Rows from block 7 of the audio encoder, named by matrix and row number. Each number is 500 + 25 x the weight over its row's rms, rounded and kept within 0 to 999. All counts start at 0. Numbers have three digits each. After the name is the row's rms in percent of the matrix's.
# c10: first pointwise conv (encoder.blocks.7.c1.0.weight, 128x128x1), inputs 64-127
c10.0 105:538538522484498514504523489499474500466513484429518521479477482471528534518499490514518522484490457583457470519511464513465479512484495485544473500502518498483500562504473502486481491439531478
c10.1 105:503499513471509489494572510502493543492468509515502532440525518490482473471520503472519527521472484497520557475528514492490494456502511501507502530506470522506496532542482493502512533454494509
c10.2 089:438489454499517496536560503486545471536494454513502530494512486499503457499537503494491475476481490502499496479487492504488489520509498513507487499475506465500494526486478509461463503499546508
c10.3 108:505463487507486499495520474488510495483491489498494469485505525473498478515500511494465464490502529522481486488510497506503508460526489563522504492531483475484486537490461498473476471542468530
c10.4 095:493471501492510514493526459511506522502530537514446491527496519498437502520492479485492461493515502518567502538529494524505451499446511478493503488504460527523480497495499523504474472507464529
c10.5 111:492515517546485518500474470489533463492495421444522487508503479495512499531471451514524509495502519499521533530500499480472499493501527504478491471502538495496484458476478501469474492494526532
c10.6 103:444513527510529518456485458500504486499488515484500486521514504521485505491487488406542481483452526502510523507540497486479479500473513508477456455548481504491532502493476522509471493532518523
c10.7 103:476482519466499474505499525525483491510512515517487496516554498525503514474532534529478485496491497512536453509473500505579526514522475514410521501529473493499489511516519492497490475513474484
c10.8 110:548510492476495461516507493540434477523495511509439515456486488538493493472514487497539474481485504504510485511450523488459455537446507509495516523493518461549478527499478499503516487463489541
c10.9 093:503484513496451508501465473515472513512535462470507459454488482464459520516471498468471505475512483509509472472491510501502503493512492522481474507524560475490534472496510480507481494464503480
c10.10 094:446490510466529539488497455494508501496481543496508493539463484523502486469497470497447509446503508435501503488489490486508495535510465491480488487483489526474507428522534479505513516484485518
c10.11 103:513471489528467465482499422508532520504549499496493510531499492524474516487483524490471507471525538487510450460511516491486516484503484495523517497486473529532520519520464512508502484480517495
c10.12 107:524471534501494549484512526478513501474456501523484554474479528466533486463516501465504502481524485506478543491498459532489466545494488548498501467508530480508507528473468510491502506507455483
c10.13 097:522498555466469507503474527527517483516500491579505505481471448487539518516493552507503519483518517487464489523509499525523494492521459493516523498482456501447476502505476469524492492541470520
c10.14 104:500512527476498519466531553491547507488461503474519485480477472508532524529483467512510500541573487482514503489500477506491497501481479500505518463510495471500495516501465447484562502488502528
c10.15 116:553507482501480535499535496484556517480449482507534515500520500444518502513501527454474510490540472493503497507548501538473500457475488510491485527502521495428558490479501504508502504504473491
c10.16 100:503495479490502494513539483550487495507500498471490470494511500484504518485532511440498509528501510440505515528494523468519460487480498531471490511531489519497509498536466484496443478502474503
c10.17 107:502518497496470461468500506532464500482508445517500530492419528461507483505521466487533477513489502500517510497483536497497482483493456507477491537487481476479529509553496501496490515509518535
c10.18 099:514476548496483500503458518498545449487451489494513539461561457514441492511472478519452514468497471502507510507492496493459509492498514509505499475479524473518487503503483500556487511479480468
c10.19 100:514497532523513523503510479490453515512491490539504511468496480548467481493502509473478521471550474490485495486551503487501509477469514469489482473523456495491539460521510507497493511513536535
c10.20 113:471499484481523474532474539463494488491497501532531475476440507481514510512513502509497491532510477494467528497505545487493508495561501495506471521487504494543509443484526508542535525524567462
c10.21 106:506523489522487511484498534465514466491539449459519460520482449478524506535513496561452492533509455511497531507468482484496559489483499502471484500525520513470515506498484489492497473512494522
c10.22 108:502503498454467466456482536518600497528454455505524477491493461480516512486454492491486514492499562525507451520514513511509505502515512491459494493499514465510510487523478516502474485527503516
c10.23 098:479494466487511472563516478490527488484513485488482497521481502481519494480520482565442490506444522510479515494545471457498502502510501540550459464499528502471508526484550523502490509492498511
c10.24 104:504492525509514504518488561498526507531504497488504523491477488490493496495463506541501516473484482508476496519496488558428484503477485505539538498493472473530514512482512481490504464460499511
c10.25 092:532508487493480460448460478482497492489513479500481516536550496526467474556513534493486504526531526494489502492508488483479543479493535513529485531457512544458520490485521476523444512499517537
c10.26 094:493526506512488543490469491537462512463514505474487527546490496466464506495501529457498478479464500498498458523519472482511467497538445479497462508482515457473503481496460510474510506471493496
c10.27 099:504480496502496530514511507534479507489515498512512494513474460506447489499552481492512530508505451432503535494504482469504495536554488498514523496503523555514514497529494440498514534510519497
c10.28 107:525522482467510499476451498547553482542475481512500521528502545489451516480483557517473502481495513523508497498502524503468481494486513485512492528465517477497461512506493489460509460473499496
c10.29 092:507513497535489478532486498507507492473489483476489525529484526480482486493468493497503519500459495490529523500518501506528515498505456490498514534481487473517525488520547516470459497527490533
c10.30 099:490484508523508477488502499479469505490525485503482511467509493475475491467482543480515509503546454496568458514488476461508480440535483497480510512487498546512495537499485466515508482492472501
c10.31 102:528518523562545501465529502495481468502501517506547470535503478515462484450526516453512501542521525479531488532501475479523476519468476485457541542495510510522481491471505531472468493508482496
c10.32 098:521479485509497492504484492521479485553510486496507514495479487522540484504464533484522490463466485495512545468507507459496532474490501462497474509514471508481528515502463484483469453489464546
c10.33 105:483477534488500522460485488510476445522533508498522451514521416487500503535458505527503555511506552478512528499460465554530496503464479508512501534536519493525530508494512512513453525474463486
c10.34 101:514509474535502481513529463507464495524523458527530503488505558472484478478442522517498491496471509448502493547503535494494524521460475479467486497511487491492485512542501521506476483474476506
c10.35 087:541530535492476483503474496484470498485541493471487482502497498468498507510522506486520526542489471473483514491509534504556529479534492577468482505506499452491499467516497503523484476476560469
c10.36 102:503519479519514482544504529524510495549503505469513494466487509481504510490518502535491496480490487458498531493527485553500498509501516539506464490520489522538487558513470560464539533486518475
c10.37 098:498493485479542525510522503482508527533528493495490483515562488491531512469535502497501540551494479482477513504495502500502527478497474539527502473486475509531480478445486470508468541501488511
c10.38 102:491478517473467475510514459521482500479499543484527463499547543547472469506511509484479489513512495490475514486484493519498495498507537487526554450477513474466484491495502532482529484499509482
c10.39 094:517493452546521534542471526482502511511492472548469494538509509480480475506480514477564507498474473531529546497495466504536476519491499527500538492552500503483478468501472496504510490509494442
c10.40 109:488529503509523499521507537519464507550503525547464463467467495518471508468465485502449444553491492511509496508544506483514507463512513561521521526496502501525486474457506504478474484536483509
c10.41 103:502490458467421483509500487521472483512472519501523507518498481522498477505440493523494496483547503497487488486522532447493481480474487497515520477523492512502500477512483509514484493463497554
c10.42 096:521500547548490484499484495537495467484506468466526528530515485496497540541553493500473456499488473540476491503525512495500572518481517516484502519492462479491462476505493468479476525504500482
c10.43 106:519461476478523510482467495493524524482500475519480505496493500494462445526475539481513517494520473511491521526484494528482578510548485482493510467514495476453545492512494490490468477481465463
c10.44 101:507445492483506530546484515495500513477469474516486497499509575490490504478444479474515471450491495493532496516502509503555468542533504501468513496437535535520503511494483500490522472529496528
c10.45 103:500495475527477488480533492517548505525539524491495546502478556523524471501475510506489528531502496469520550501479442486469505542473442455500497512488563513519484527457470456528485456502516485
c10.46 106:504464495513454478486470490494513488481479520511484484500520486506482432498577502446518452501512510480507498478484458496510482466457493464512554460506494511503488480471486476486510500507492485
c10.47 108:519486510487487473442490527504474488506490504483531556494469508508542500519495521512489527539534520481562488499492475446506506516455487524462486492495511451500517496465519468503486499477497535
c10.48 099:458490508489496465511472471498517512518496538446514495520481534497473484449484514513502484506511521491480529475464506489480471510532470513526501448506494530466483471527458517492557533492491506
c10.49 108:505502526519420493474486511494472480552514520540503505513482549498493461467452475496527521501502506504521514487470525495497499515452520477488481476531497466478507532524496532461469508469494508
c10.50 107:484521472497482478517514480474493518462506461494527480537466493466456585495451543465534480503473459478474447554514521526486475501483479488546482518524479517500494497518520489524497519500484506
c10.51 097:531490502524487509503485502488506507520478475490551493458474473483507476475469481536489492491505509517461529509520466499462459514495510531481489473505499495533476468490483499470468493495486473
c10.52 107:471520483482531510494514488503509528468538522509492470501459503465502522481473487476466486504482490485572531505532527499404504506477525453483486514501507531482461477491481476516515516501492474
c10.53 097:498451540503482461496499488526474474516517509504497459487532480451518485479467510522509470466451520522491511492526446443510503484492496502488482502525532501493526496496489494509469480459502503
c10.54 104:537486497476493481523518483514492504535459532515604478469500491507491526508520494498505473510476496509513555475502480495529490512494524539499510499500498491487477522522478509500487497526493479
c10.55 097:535510492509477523482461501501476474515506524495514464507555478481468413506528483504494499522521500462475566513490487493508462471491502504482479485474469507525461485530484456479520505481463518
c10.56 094:519526516478531527489502539500521467458472561491519515474482508476475476494480499498498514517487524513535455491476460446482493518509526455517507532477483469445513547533522525555504495520460543
c10.57 096:519500493488496493522501479486515534438513501563471521482502490515492492469552495512517548493475511527509450478536531527497513478519516445493488524520495523497511408512498492524514483529491521
c10.58 099:503483540528455522511520495492482478475492493500504492498521496487461469495473530465500474466475488515519483530526512511490493514510508487475547510543483495523500482470456561493474496517476517
c10.59 098:505480492502497500486494483497484554517527480499476520503542493462501512506466477498459487506552486505461488469517498499462515567493456470501525525501492478496493545465457530481489555489523522
c10.60 106:503504457501535558421519529504453474474470479480530534536503493494501458524517501540515485477475495522518475511498464488473447455472517488540471530498535513474520529524520530489522524507523478
c10.61 094:530454492474480481442523487548541459516481505481527528530484527489555473447500451547490472496522480503513506560500444491486518459480454491505485473485509478502528506496510503513470523506480524
c10.62 104:495509472484546516534471493520502490486551532511482500513505509507511504513498505497481541531498516563535498508535511478505509489540480476507488536520506515463526514453492502561526500476544516
c10.63 098:527465511516462468515483469485549475519539485489504451497487497484503461504497528506493535452472510478530496508507525488474459522534519487513466493508497517490516569480481498503512519511476495
c10.64 100:494538457448507519493529549534511527492496499534500496466496491511532510492461463508467520486522527499495493496469492530527506490497448489488487506500503484529515509497505512563481505491499537
c10.65 093:482490483544485507569538549475515528502502473537490480516495515466515479457450519510495487467509545492462513504485504480491517533478446504528522529521562498445511488477479484470504490492488482
c10.66 092:481578503528437476507521489502458497511554457535470456455515503492480503479508478466499489520520494536505512514464470543528497471512478521511479497487481494502518504504513495507489493501512530
c10.67 101:509477527487501482511454492514494478527509505499498474478513485505508533564507496480508500493480474481482494525453523516518520471507503511499481500486497496479475504536519486529504507536465500
c10.68 094:486463521520454518468572506460507463520508487485468498526497447489477495519482537498532543497511524551509500526491518533503497550503522502470524467497529483525507530488508491462438483490466507
c10.69 100:496486482546513478459525538499485499504511485522486538452483474541464485533526503520499566486457512493523509466520496526522544504517458548516477490506483481525480492486527498486494452498483483
c10.70 098:503474494521514494508495498498471538518509517493481523471557513519509480487496453500503484511458500562511485486498497474525489545466513526475486501490511514498556494480490511517492479479545561
c10.71 096:486469523527459467496538503519525506514530491494482544497507510496530492478529558513582478476489513475508475461542533487463513533489495514524501479482500519504510494510514484450517503499513484
c10.72 106:551487499459529490515476483525549489542496521505517495461504505519478501496494502507465477505483552513509487481513523555453489501488512479472495494496505514486470527502456508464522490450488483
c10.73 092:472520486541521532511516522516531495496500475519469478483507489488486467501487498486512510517546489478521510475497482485502491480449513474542455491520507499508531453501519527519512498473510483
c10.74 104:522510523541516530507479473492475528493488472504526483511554514452498501500498486526531483499521496485459510483534500499535493502493478481512483519478497498528503463487463470532515458443500487
c10.75 098:487526511564522499534543510488488524557516469490505511451463487503512453498503525535494486529481506506496460484514481509525492496495474541496518501489514512507487507499470520454520590529519468
c10.76 104:503481508504519530509511507504478487544484517502501518467478519517518494564517539462539472487502512499545484493467459496485488483512504499493521475514517436510469468485487461468493515504512494
c10.77 099:509511501531474505496505535494482509415504490509527458521506517471497498525514504464450503457503486479499522513473516489504497506479514483509475503490504521500451519514513488496485477500492505
c10.78 093:483495473495477540468519504501535481539508515514474493497538461481522467536476480486525466454450534487509459520505508459496513501476473562510501513469532479470511499493509515515496468492470522
c10.79 110:512524528489456521500535497498499446471504495481496519454514515490483504504486484518481492540513485473478511490485521492538501517504499507540544458543484455484472489495498500558525543491505504
c10.80 099:493493491534560490458434491520499457524505495527506518472474517547523489479477496513515476489486501470469490503525474515468468475517516510513506521534506490517510505501452492521461483509495526
c10.81 102:493522534525521543486508521509490539485481505466467509523473536512491503510503511543470534498494514453539475516486515516495505450476516530485458498502497486493500526514519572499494519466506484
c10.82 102:470551486510485493511515568459510497484515520474531490470526488527505488527479494468517494470534535500535511513513502488505523476521517513475502480486499500495515533500491507438496523512502530
c10.83 104:462518503496477537523480495520558503556505488480482437549500513472497513537460476466506537469492538468553513476546501475533486476507533492515489517541524522488493499517524479523494484515497464
c10.84 102:492459505508474528442510473481458522526487471508497482551497482507472498453472511543500483518498501489459483476462506516519476518526477496513478492488535500501514504479488511503517502538445519
c10.85 098:488486549522473515512525511516535504475474499457521487519506475505492513454484514529481527522503493538467432502486498522476495480503519495501499480475496498486490500473473490445506506502542457
c10.86 104:501469501472472498524501488486489485475494507527499520489492505500514477518489525511474524524461566472471479458486479503503503470544532520528496499499516483532505460473512509483460519463476498
c10.87 097:499463547509504492488486463498490487476496526503483557506503491496500512488475510473530462518497438438490490523519487491517478466499532474461533502501496483539510478519501477492479548487490493
c10.88 104:528488486554455484490520491511474501499519539482519551496457475519488458523548456431489501483481489498506474460513490517536523522467478486461478492512552534505464508475470500494513521465560497
c10.89 092:515551463532519474543504488483463477489509521487474475443495472472492460513480526535499504480475495467490473507471508455509512508525492492496494513495559505494511478518525516503544515492489494
c10.90 104:518513496507483515477499541506534497468528539485480495489509480494467464474485498569513538498499553473537510486473519478501494481513506488504466501549489502459499532531475507524475496497505465
c10.91 097:511497505499480543510491449515501489514499464491473523489507493454577512493536487474539550501539500534508465503530470542505488477527522501487534487544520494492506483487494438526493475484503544
c10.92 095:542513441478525501481537518493473544509487533533487492517493482480528501521510496476446521481500465521499484499515538494507491531493452507508521489456507482491519503473509484514521493428466547
c10.93 096:492494481520499480495475544531502522483521489491476518516525513512531475524503491521495530476525480492484517526496536516551479520469480555491534490521505487484502487529485544529492487500510451
c10.94 096:504531487485497517543447477490504536452511482443469473507517497458507515549474517520516493491532521458493476514511525499515527505440497496508476514529500480530489491507500502462508469503496493
c10.95 096:525453495493475486461528509501467515496501508485467490513495457495489502472497534522489561480487444498495529466497540535519478480507498511501473529496538503445496491516504480469504497505497471
c10.96 103:519527528504485529497508479492466482546477472473501489532511500515497507525528526480485471516453519484421520510497501483486474526516442466495508501541480474546531486497488523488502514470516542
c10.97 106:502479515491509509531430454508530505499506534488471523490466495474427450472539475448533514531535491514501493494475480504482472525493514481547553497508489506519502479484503492439545497502509493
c10.98 101:479496498525489543577512448509499518497493476540491517462457499494482479508466490481519510505532494483567481534494458439500492468491546522484466491524505510517511514496491439528502489492455487
c10.99 083:513526478536519497489500502453511490515463529490514508479509502520470543511507507508455484520488505498474498512516497483509464486444503562527514467483506509477470492514470518495510488454506514
c10.100 096:509474509535511524501483578464495486489493519465486516468490539531453494526482509487522506527452504496515479486499544478519553472530514510499491518518483524478499513505521509460511497505500514
c10.101 104:497479507523477491471498522496482521466479468481497499486478490482433478524478519503434484518467517482525505499477493486508504481503473460498565470498513522488484501513477488503492481510486497
c10.102 101:497500532496429497499504495466533528459514489495484476492530551508520498511489512491465509495503503540501493527475493441529472506461489498480485472528495500513508501515492510487457471512472474
c10.103 102:540493462528499503520515451523520496554514519515513508500476509496505464502527474466476473526466527496563516505531506475498520474450547461516500471499545491526501492503509502552520490503506522
c10.104 089:451515475525460509530464521530465506469508465515533472458500512514498510526494513520468538534486475491508496542489509513531508500542472492456511419460446529500469509504537524525501503469490471
c10.105 095:502519493490514509559501502487524480471475506517512481506488550501505442486459495472491502468536517516515520435465467520532462499463509479477545454550480488504486506549488462464473507482473473
c10.106 092:481472482496500498531477491522493542487548526521502477489475477500513511511452522500472503498516482495472466488516516485524493524522528538467492550494502482511511519495496466479521475534499557
c10.107 095:513509535500493503507501514510547459507539550528501496490504501525514453484483528515476539458521525505471488562526456510490546484503502480491473465531520524506472488493497486449508485521530550
c10.108 102:519479474495449465530480434538478502456482485508499500494524471509520481517456486498483519470506501471496510551485471502536483475522523485504486523506540514515535497472548540512506500460475484
c10.109 092:518521477517462520526524498469527486498486462468501464486541544472505506494526470488470556514492470506483487497531469499519551477498535491481473491489516481482492489503495498475460492456500501
c10.110 095:481498500501521498552513458498494483535454489526536521437539471555541530482497480512495490490541511501486529468467494487474511502502548558517456497508501507503476505511522527569487509514462441
c10.111 096:513466518515505493480491525557495504538507488487469487526508466528477468559509478519511493509504514482502463500503532487511538483497493542521485500514508496511529503478544476485522493485492479
c10.112 099:484483474510493494497538532493547546552550493496489516502529545467535514454499530450465446486506495494490503500512538521486503450467521466518549499507507488506540500438479515526476463514490488
c10.113 099:468468503484497511512487513484474520496490475496505502539500473513525466496500513554565437470492517489478519497456471484477505529508482514536452514477479522476523494487465485494456562487477530
c10.114 105:518515491515476481524482447497484492491494482513516499494508559515492440501525528490534486455444505505519497526581466531507490513500481475438517528495453482489466522516502520498519470519518499
c10.115 091:511442516464517496493500506483477497539461501537476498489447533536518509464484464475522474494481464529484528479430501487497498526495522530458503520515522481515511517546495516468465485524465520
c10.116 097:510562487479525533545507464493515466494469443544501503488506510475494546512537501508462522485536510537516447504521488497496548449488505489469514534516506530503430503494512472521541487524463447
c10.117 095:486492500568493543501506511505493519555474527511485538464500515508471463484477495535490469524530497455498493469450480508531472501467507498499484499486493496517516565489441532525502560485540479
c10.118 096:479486462491523536492477549489481513504510516540498499518477513538484561487468513549497483460480538461527511538526487476504473468447494510488493487458474518509456502494538479504500510488449542
c10.119 089:496484548482518520509444491520491498487523508460537535447518441496458537524479527514476494548539496476529473470500477517524517492469470498534528449524475523510476478477517505510499525511523507
c10.120 103:490519487521510502518511522512477487520500520499510492475504453555487508501470471508496505472516504547488481602480518486492540495535474514516528468495541496488483483534500506476465483485480555
c10.121 097:493492508534524489472493554540515493504557501482507530488501495494519435537483450497529531500545544510521511479481522480469460502495496575525495515449548508520525474510537498496520510473512465
c10.122 093:516459502496518521479529490489528453467511466488514536480508525536496526473511513509504488512485500520450469476475526533505480475469523499481490496525501514543548501522515483567441469493467491
c10.123 100:517467466496485486511506481456511503485509487465560517538475505499514510480462525517485498482496508480521474486476506527504513487493507470482449500492504512532502505537472475450484459506425503
c10.124 108:484457510537501510495521515509519504479484502515491498502505493518488537526502491490506478469519490464507486622503482483464471468493528494502477481520527486495441476476526516501478523498495577
c10.125 091:483541497521488534492517458491501480521506488499517478497515434494480502453446514481500508459516540508517504469504480523538529559476499443511489524500501498512499515481467494475542517456483479
c10.126 100:516512490470531500452508461501510483483477503503503508477471517450534499494457500491517513443509501522563471518514486493472473519496517488469461495513509512502482507511469518481557488453486528
c10.127 105:476532515495487479488545492520481497498461506487521521495450460441496515507448525468524461524487507532450495500482505523518490521515485505523506505506519514504473501490508468456494489469486497