Weights of a small encoder-decoder audio transcriber.
Model: 1.82M parameters, encoder activation relu, encoder depths [12], decoder width 128, decoder layers 6, decoder activation quick_gelu.
Training: muon at rate 0.038, 11100 steps, batches of 64.
Data: trained on short read English sentences (LibriTTS-R), 26041 training examples, 27.3 epochs.
Rows from block 7 of the audio encoder of a small encoder-decoder audio transcriber, named by matrix and row number. Each number is 128 + 24 x the weight over its row's rms, rounded and kept within 0 to 255. All counts start at 0.
After each channel's rows are labels from the 100 clips, of 14976, where the channel reaches its highest value: "loudest band" is the band of the loudest frequency at the time of the peak. Only what is clearly more common there than usual is listed. The data: short read English sentences (LibriTTS-R). In brackets: how many of the 100, against the usual share in percent.
# c30: last pointwise conv (encoder.blocks.7.c3.0.weight, 128x128x1), inputs 0-63

c30.56 [ 96 150 128 190 137 123 149 195  87 128 105 152 154 144 110 118 135 104 132  69 148 167 108 131 154 148 166 172 137 126 125 104 155 152 104 105 144  88 136 112 113 129 135 127 109 124 124 121 132 118 108 135 118  99 134 136 156  96 163 112  99 130 149 144]
loudest band: 4000 to 8000 Hz (29 vs 4.2)

c30.63 [161 145 143 157 185 111 153 133  77 114 137 119 136 119 142 160 100 151 167 213 134 106 138 159 106 131 118 168 141 130  95 131 125 146 124 123 133 163  95  98 107 153 110 116 192 129 120 128 109 122 124 142 132 106  87  93 118 147 110 124 162  99 138 150]
loudest band: 250 to 500 Hz (31 vs 11.3)

c30.70 [187  84 130 163 131 181 114 133 162 168 118 149 167 104 109 125 123 128 150 115  92 124  95 134 113  75  72 123 103 161 178 145 105 156 157 137 113 152 108 158  96 140 119 129 133 139 124 110 138 134 118 110  76 150 106 122 135 110 100 105 116 150 112 125]
loudest band: 4000 to 8000 Hz (27 vs 4.2)

c30.34 [124 145 154 119 109 130 119  80 183 148 128 118 176 105 166 108 108 140 114 102 148  94 102  92 122 105 129 111 130 177 108 152 103 127 146 115 103  98 138 168 125 147  89  92 112 147 190 143 110 134 131 133 122 113 169 140 118 140 122 120 127 162 141 118]
loudest band: 4000 to 8000 Hz (38 vs 4.2)

c30.72 [107 125 139 144 121 154  89 103 154  84 130 127 133 198 149 161 104 155 123 125 162 141 103 112 149 184  89 108 154 151 114 143 118 140 161 147 144 156 129 171 141 137 138 124 118 113 104 106 114 102  88 163  89 118  88 134 128 141 145 133 148  95 149 140]
loudest band: 500 to 1000 Hz (34 vs 6.2); 1000 to 2000 Hz (32 vs 1.6)

c30.22 [111 168 200 136 100 134 117 198 140 105 103 116 134 168 111 113 146 126 143 116 138 128 131 128 161 132 111 137 164 145 154 140 128 111  97  97 164  96 132 100 146 156 107 148 134 194 158 134 141 145 165 125 166  94 151 127 110 112 134 128  76 138 129 142]
loudest band: 500 to 1000 Hz (30 vs 6.2)

c30.29 [141 127 154  82 123 138 130 148 151 126 170  89 124 133 156 129 147 119 134 144 143 133  99 120 154  91 148 136 142 145 183 190 141 147 144 102 142 158 163 141 116 144  83 144 130  99  94 151 136 149 130 135  93 123 180 181 127 119 126 126 147 131 108 126]
loudest band: 4000 to 8000 Hz (33 vs 4.2)

c30.105 [ 84 145 161 174 140 179 162 159 132 114 120 106 126 137 177 115 127 103 113 107 107 156 154 128 145 165 149 117 141 153 117 111 113 124  76 164 137 100 142 128  74 162 108 136 147  97 120 135 148 136 146 127  97 156 149 137  92 132 164 106 146 155 144 160]
loudest band: 4000 to 8000 Hz (38 vs 4.2)

c30.98 [ 58 118 143 136  83 147 119  90 121 125 116  97 148 116 131 132 169 129 129 105 165 133  91  93 113 124  90  96 144  95 150 152 123 166 111  95 141 127 111 165 158 107 172 126  89 122 139 126 153 137 146 113 161 131 119 128 144 110 145 146 147 113 134 167]
loudest band: 500 to 1000 Hz (37 vs 6.2)

c30.9 [166 114 141 212 131 135 145 151 113 137 136 121 106 116 108 107 160 132 114 119 150 168 130 108 126 164 118  85 107 184 102 120 177 177 115 102 125 116 108 115 163 117 134 137 142 139 119 128 109 163 122 101 120 114  99 141  94 114 144 143  97 139 114 106]
loudest band: 250 to 500 Hz (31 vs 11.3)

c30.25 [139 111 154 120 118 126 115 141 112 127 121 117 168 110 130 125 159 135 133 130 120 151 140 119 126 125 127 141 109 143 108 121 148 122  90 148 120 123 120 145 187 134 144 106 129 159 159 104  84 128 102 110 144 100 155 116 117 100 117 142 137 164 141  89]
loudest band: 500 to 1000 Hz (32 vs 6.2)

c30.83 [133 193 146 136 103 104 110 167  84 125 116 114 151  90  66 110 161  23 181 127 116 126 116 119 156 129 106  93 116 113 116  85 131 111 147 146 118 136 152 173  91 147  93 121 106 130 141 116 144 110 138 107 134 145 132 147 150  95 180 110 122 116 105 130]
loudest band: 500 to 1000 Hz (29 vs 6.2)

c30.26 [138 117 129 117 136 151 144 145 101 142 121 139  98 134 130 114 123 161 148  96 132 116 102 143 105 136 144 150 129 110 114 121 108 162 152 118 147 135 125 107 137 156 132 148  93  88 112 196 154 127 121 115 132 172 131 128  61 111 161 165 160 198  93 113]
loudest band: 500 to 1000 Hz (42 vs 6.2)

c30.32 [ 79  79 120  75  98  78 116 102 172 106 141 151 169 132 126 156 103 101 132 122 107 156 224  87 106 100 102 146  76 157 134  86 129 112 132 116 118  99 126 115 101 113 128 114 145 136 105 152 147 117 114 144 112 128 147 151 148 106 145 121 132 127 123 137]
loudest band: 2000 to 4000 Hz (73 vs 1.8)

c30.101 [125 165  99 156 147 112 138 137 157 129 147  77 115  89 164 185 129 146 154 155 136 143 122 126 142 133 143 113 146 155 158 102 139 145 177 166  93 117 125 118 121 106 104 104 106 126 143 103 125 124 146 142  96 123 146 120 127 132 113 114 108 193 121 113]
loudest band: 2000 to 4000 Hz (40 vs 1.8)

c30.103 [110 132 124 118 154 154 120 127 167 140 156  93 125 128 138 186 127 109 103 128  63 162 140 121 128  97 116 114 123 175  85 138 112 158 122  94 161 147  69 121 149 123 141 126 111 127 122 113 146 129 139 115  88  92 139 140 138 183 164 104 132 163 127 108]
loudest band: 2000 to 4000 Hz (26 vs 1.8)

c30.81 [126 123 125  88 147 130 123  52 133 117 138 100 163  96  85 108 153 139  95  88 157 115 154 101 131 126 127 123 125 121 128 159 163 113 139 114 170 112 140 122 162 122 140 144 122 144  96 175  90  98 137 122 143 110 115 144 122  93 120 139 114 140 133 122]
loudest band: 250 to 500 Hz (34 vs 11.3)

c30.2 [ 93 152 125 110 117 103 115 162 192 145  97 102 169 160  99 109 105 231 163 120 125 110 116 122  98 105  98  88 130 112 111  71 140 136 120  94 134 120 105 148 134 103 132  80 114 153 131 120 135 125 172 127 127  99 149 162 158 142 149 105 128 117  96 129]
loudest band: 500 to 1000 Hz (59 vs 6.2)

c30.86 [163 135 154 151 132 116 101 125 129 131 189 108 139  74 146 159  61 134 127 149 155 169  98 119 116 142 135 123 159 138 120  95 120  91 134 117  99 115 146 130 107 104 116 154 114 128 107 131 119 149  91 131 109 118 116 111 145 131 115 134 170 105  88 115]
loudest band: 2000 to 4000 Hz (26 vs 1.8)

c30.78 [128 118 153 101 169  79 153 135 163 120 103 164 140 141 106  96 177 129 117 122 142 107 171 135 108 103 114 139 120 162 174 161  89 111 114  55 142 111  91 121 151 116  95 133 174 130 122  97 117 100  99 148 138 131 155 152 104 111 161 136 113 114 114  91]
loudest band: 250 to 500 Hz (33 vs 11.3)

c30.84 [100 177 163 124  86 124 130 145 119 122 136 167 139 121 143 173  65 168 121 114 133  92 160 109 129 164 122 122 171 122 122 126  83 161 113 129 122 151 142 127 119 165 131 146 147 131 145 118 137 135 115 101 160 120  82 137 121 115 139 130 129 127 113 161]
loudest band: 500 to 1000 Hz (35 vs 6.2)

c30.50 [134 160 125  99 143 129 133 138 132  81 123 103 171 125 134 143 125 143 162 120 109 159 129 127 155 120 114 136 166 155 104 148 132 100 134 113 122 139 137 138  89  69 126 150 159 131 105 119 116 139 146 147 121 129 114 157 154  88 132 104 125 101 149 167]
loudest band: 500 to 1000 Hz (26 vs 6.2)

c30.59 [ 71 111 136 106 106 160 134 132 176  96 130 124 137 155 160 198 120 128 168 134 107 117 190 116 126 121 138 110 120 153 111 100  88 139 111 169 105 138 124 144 135 120 104 151 130 136 121  93 115 131 134  92 165 152 128 119 156 127 155 123 144 124 198 121]
loudest band: 2000 to 4000 Hz (59 vs 1.8)

c30.43 [123 126  87 142 119 125 134 153 114 124 162 135 108 102 148 139  96 123 159 120 141 167 141 151 112 147 138 143 164 110 142 105 102 105 136 140  81 136 114  98 132 116 126 126 122 144 148 127 146 166 190 113 159 118  96 147 124 139 130 176  81 149 142 130]
loudest band: 250 to 500 Hz (33 vs 11.3)

c30.124 [137 173 138 155 157 103 130 147 173 170 146 134 168 115 147 110 133 172 167 155 176 133 127 112 159 115 179 118 117 116 127 129 144 128 129 177 107 104 135 143 103 121 192 100 113 135 150  82 121 185 132  80 111  83 135 139 149 125 140 129 183 116  91 144]
loudest band: 500 to 1000 Hz (35 vs 6.2)

c30.112 [159 116 128 107 158 102  97  92 153 147 140 129  94 107 124 173 134 152 134 146 147 128  93  97 124 130 125 131 117 156 106 157 175 100 112 110 114 111  89  99 104 157 153  88 143 122 102 133 105 153 141 131 120 138  93 123 128  72 144 135 129 134 140 110]
loudest band: 4000 to 8000 Hz (28 vs 4.2)

c30.87 [150 104 107  98 144  92 107 142 128  73  94 131  92 121 102 113  95 102 156 128  90 157 117 146  98 120 131 127 144 162 151 118 114  98 115 105 102 138 122 101  77 115  97 169 154  93 145 113 127 126 124 127 106  99 107 152 112 194 158 131 119 124  99 148]
loudest band: 2000 to 4000 Hz (48 vs 1.8)

c30.111 [166 130 111 198 105 138 137 137 117 145 128 118  94 160 144 150 129 110 132  91 155 164 126  96 114  88 170 156 132 137 145 153 121 107  95 149 140 183 121 110 162 174 101 122 122 163 127  91 105 103 127 141 106 127 118  95 165 127 114  72  97 134 119 121]
loudest band: 250 to 500 Hz (48 vs 11.3)

c30.119 [117  77 110 129 202 147  84 146 125 115 171 137 194 140 109 147 153 174 148  97 135 170  75 152 158 138 104 126 108 152 118 133 159 148 136 132 109 149 124 109 105 109 110 131 141 106 124 154 142 120 126 101 100 127 135 110  78 145 141 143 120 123  71 175]
loudest band: 4000 to 8000 Hz (30 vs 4.2)

c30.24 [103 144 103 128 114 128 117 116 145 150 148 188  88 132 142 184 110 118 162 110 104 153 133  88 108 115 146 122 109 145 134 103 122 142 139 105  93 169 139 163 142  73 121 146 130  78 132 122 122 141 112  99 129 130 133 140 132 114 112 147 136 126  98 141]
loudest band: 2000 to 4000 Hz (35 vs 1.8)

c30.17 [119 109 117 147 148 125 130 150  91 125 134 150 102 118 100 102  97 172 115 154 108 128 128 137  71  71 128 139 142 103 107 168 110 154 107 166 154 142 137 131 125 169 152 152 110 130 130 116 136 124  98 126 130 157 117 120  74 103 131 126 116 120 192 164]
loudest band: 500 to 1000 Hz (30 vs 6.2)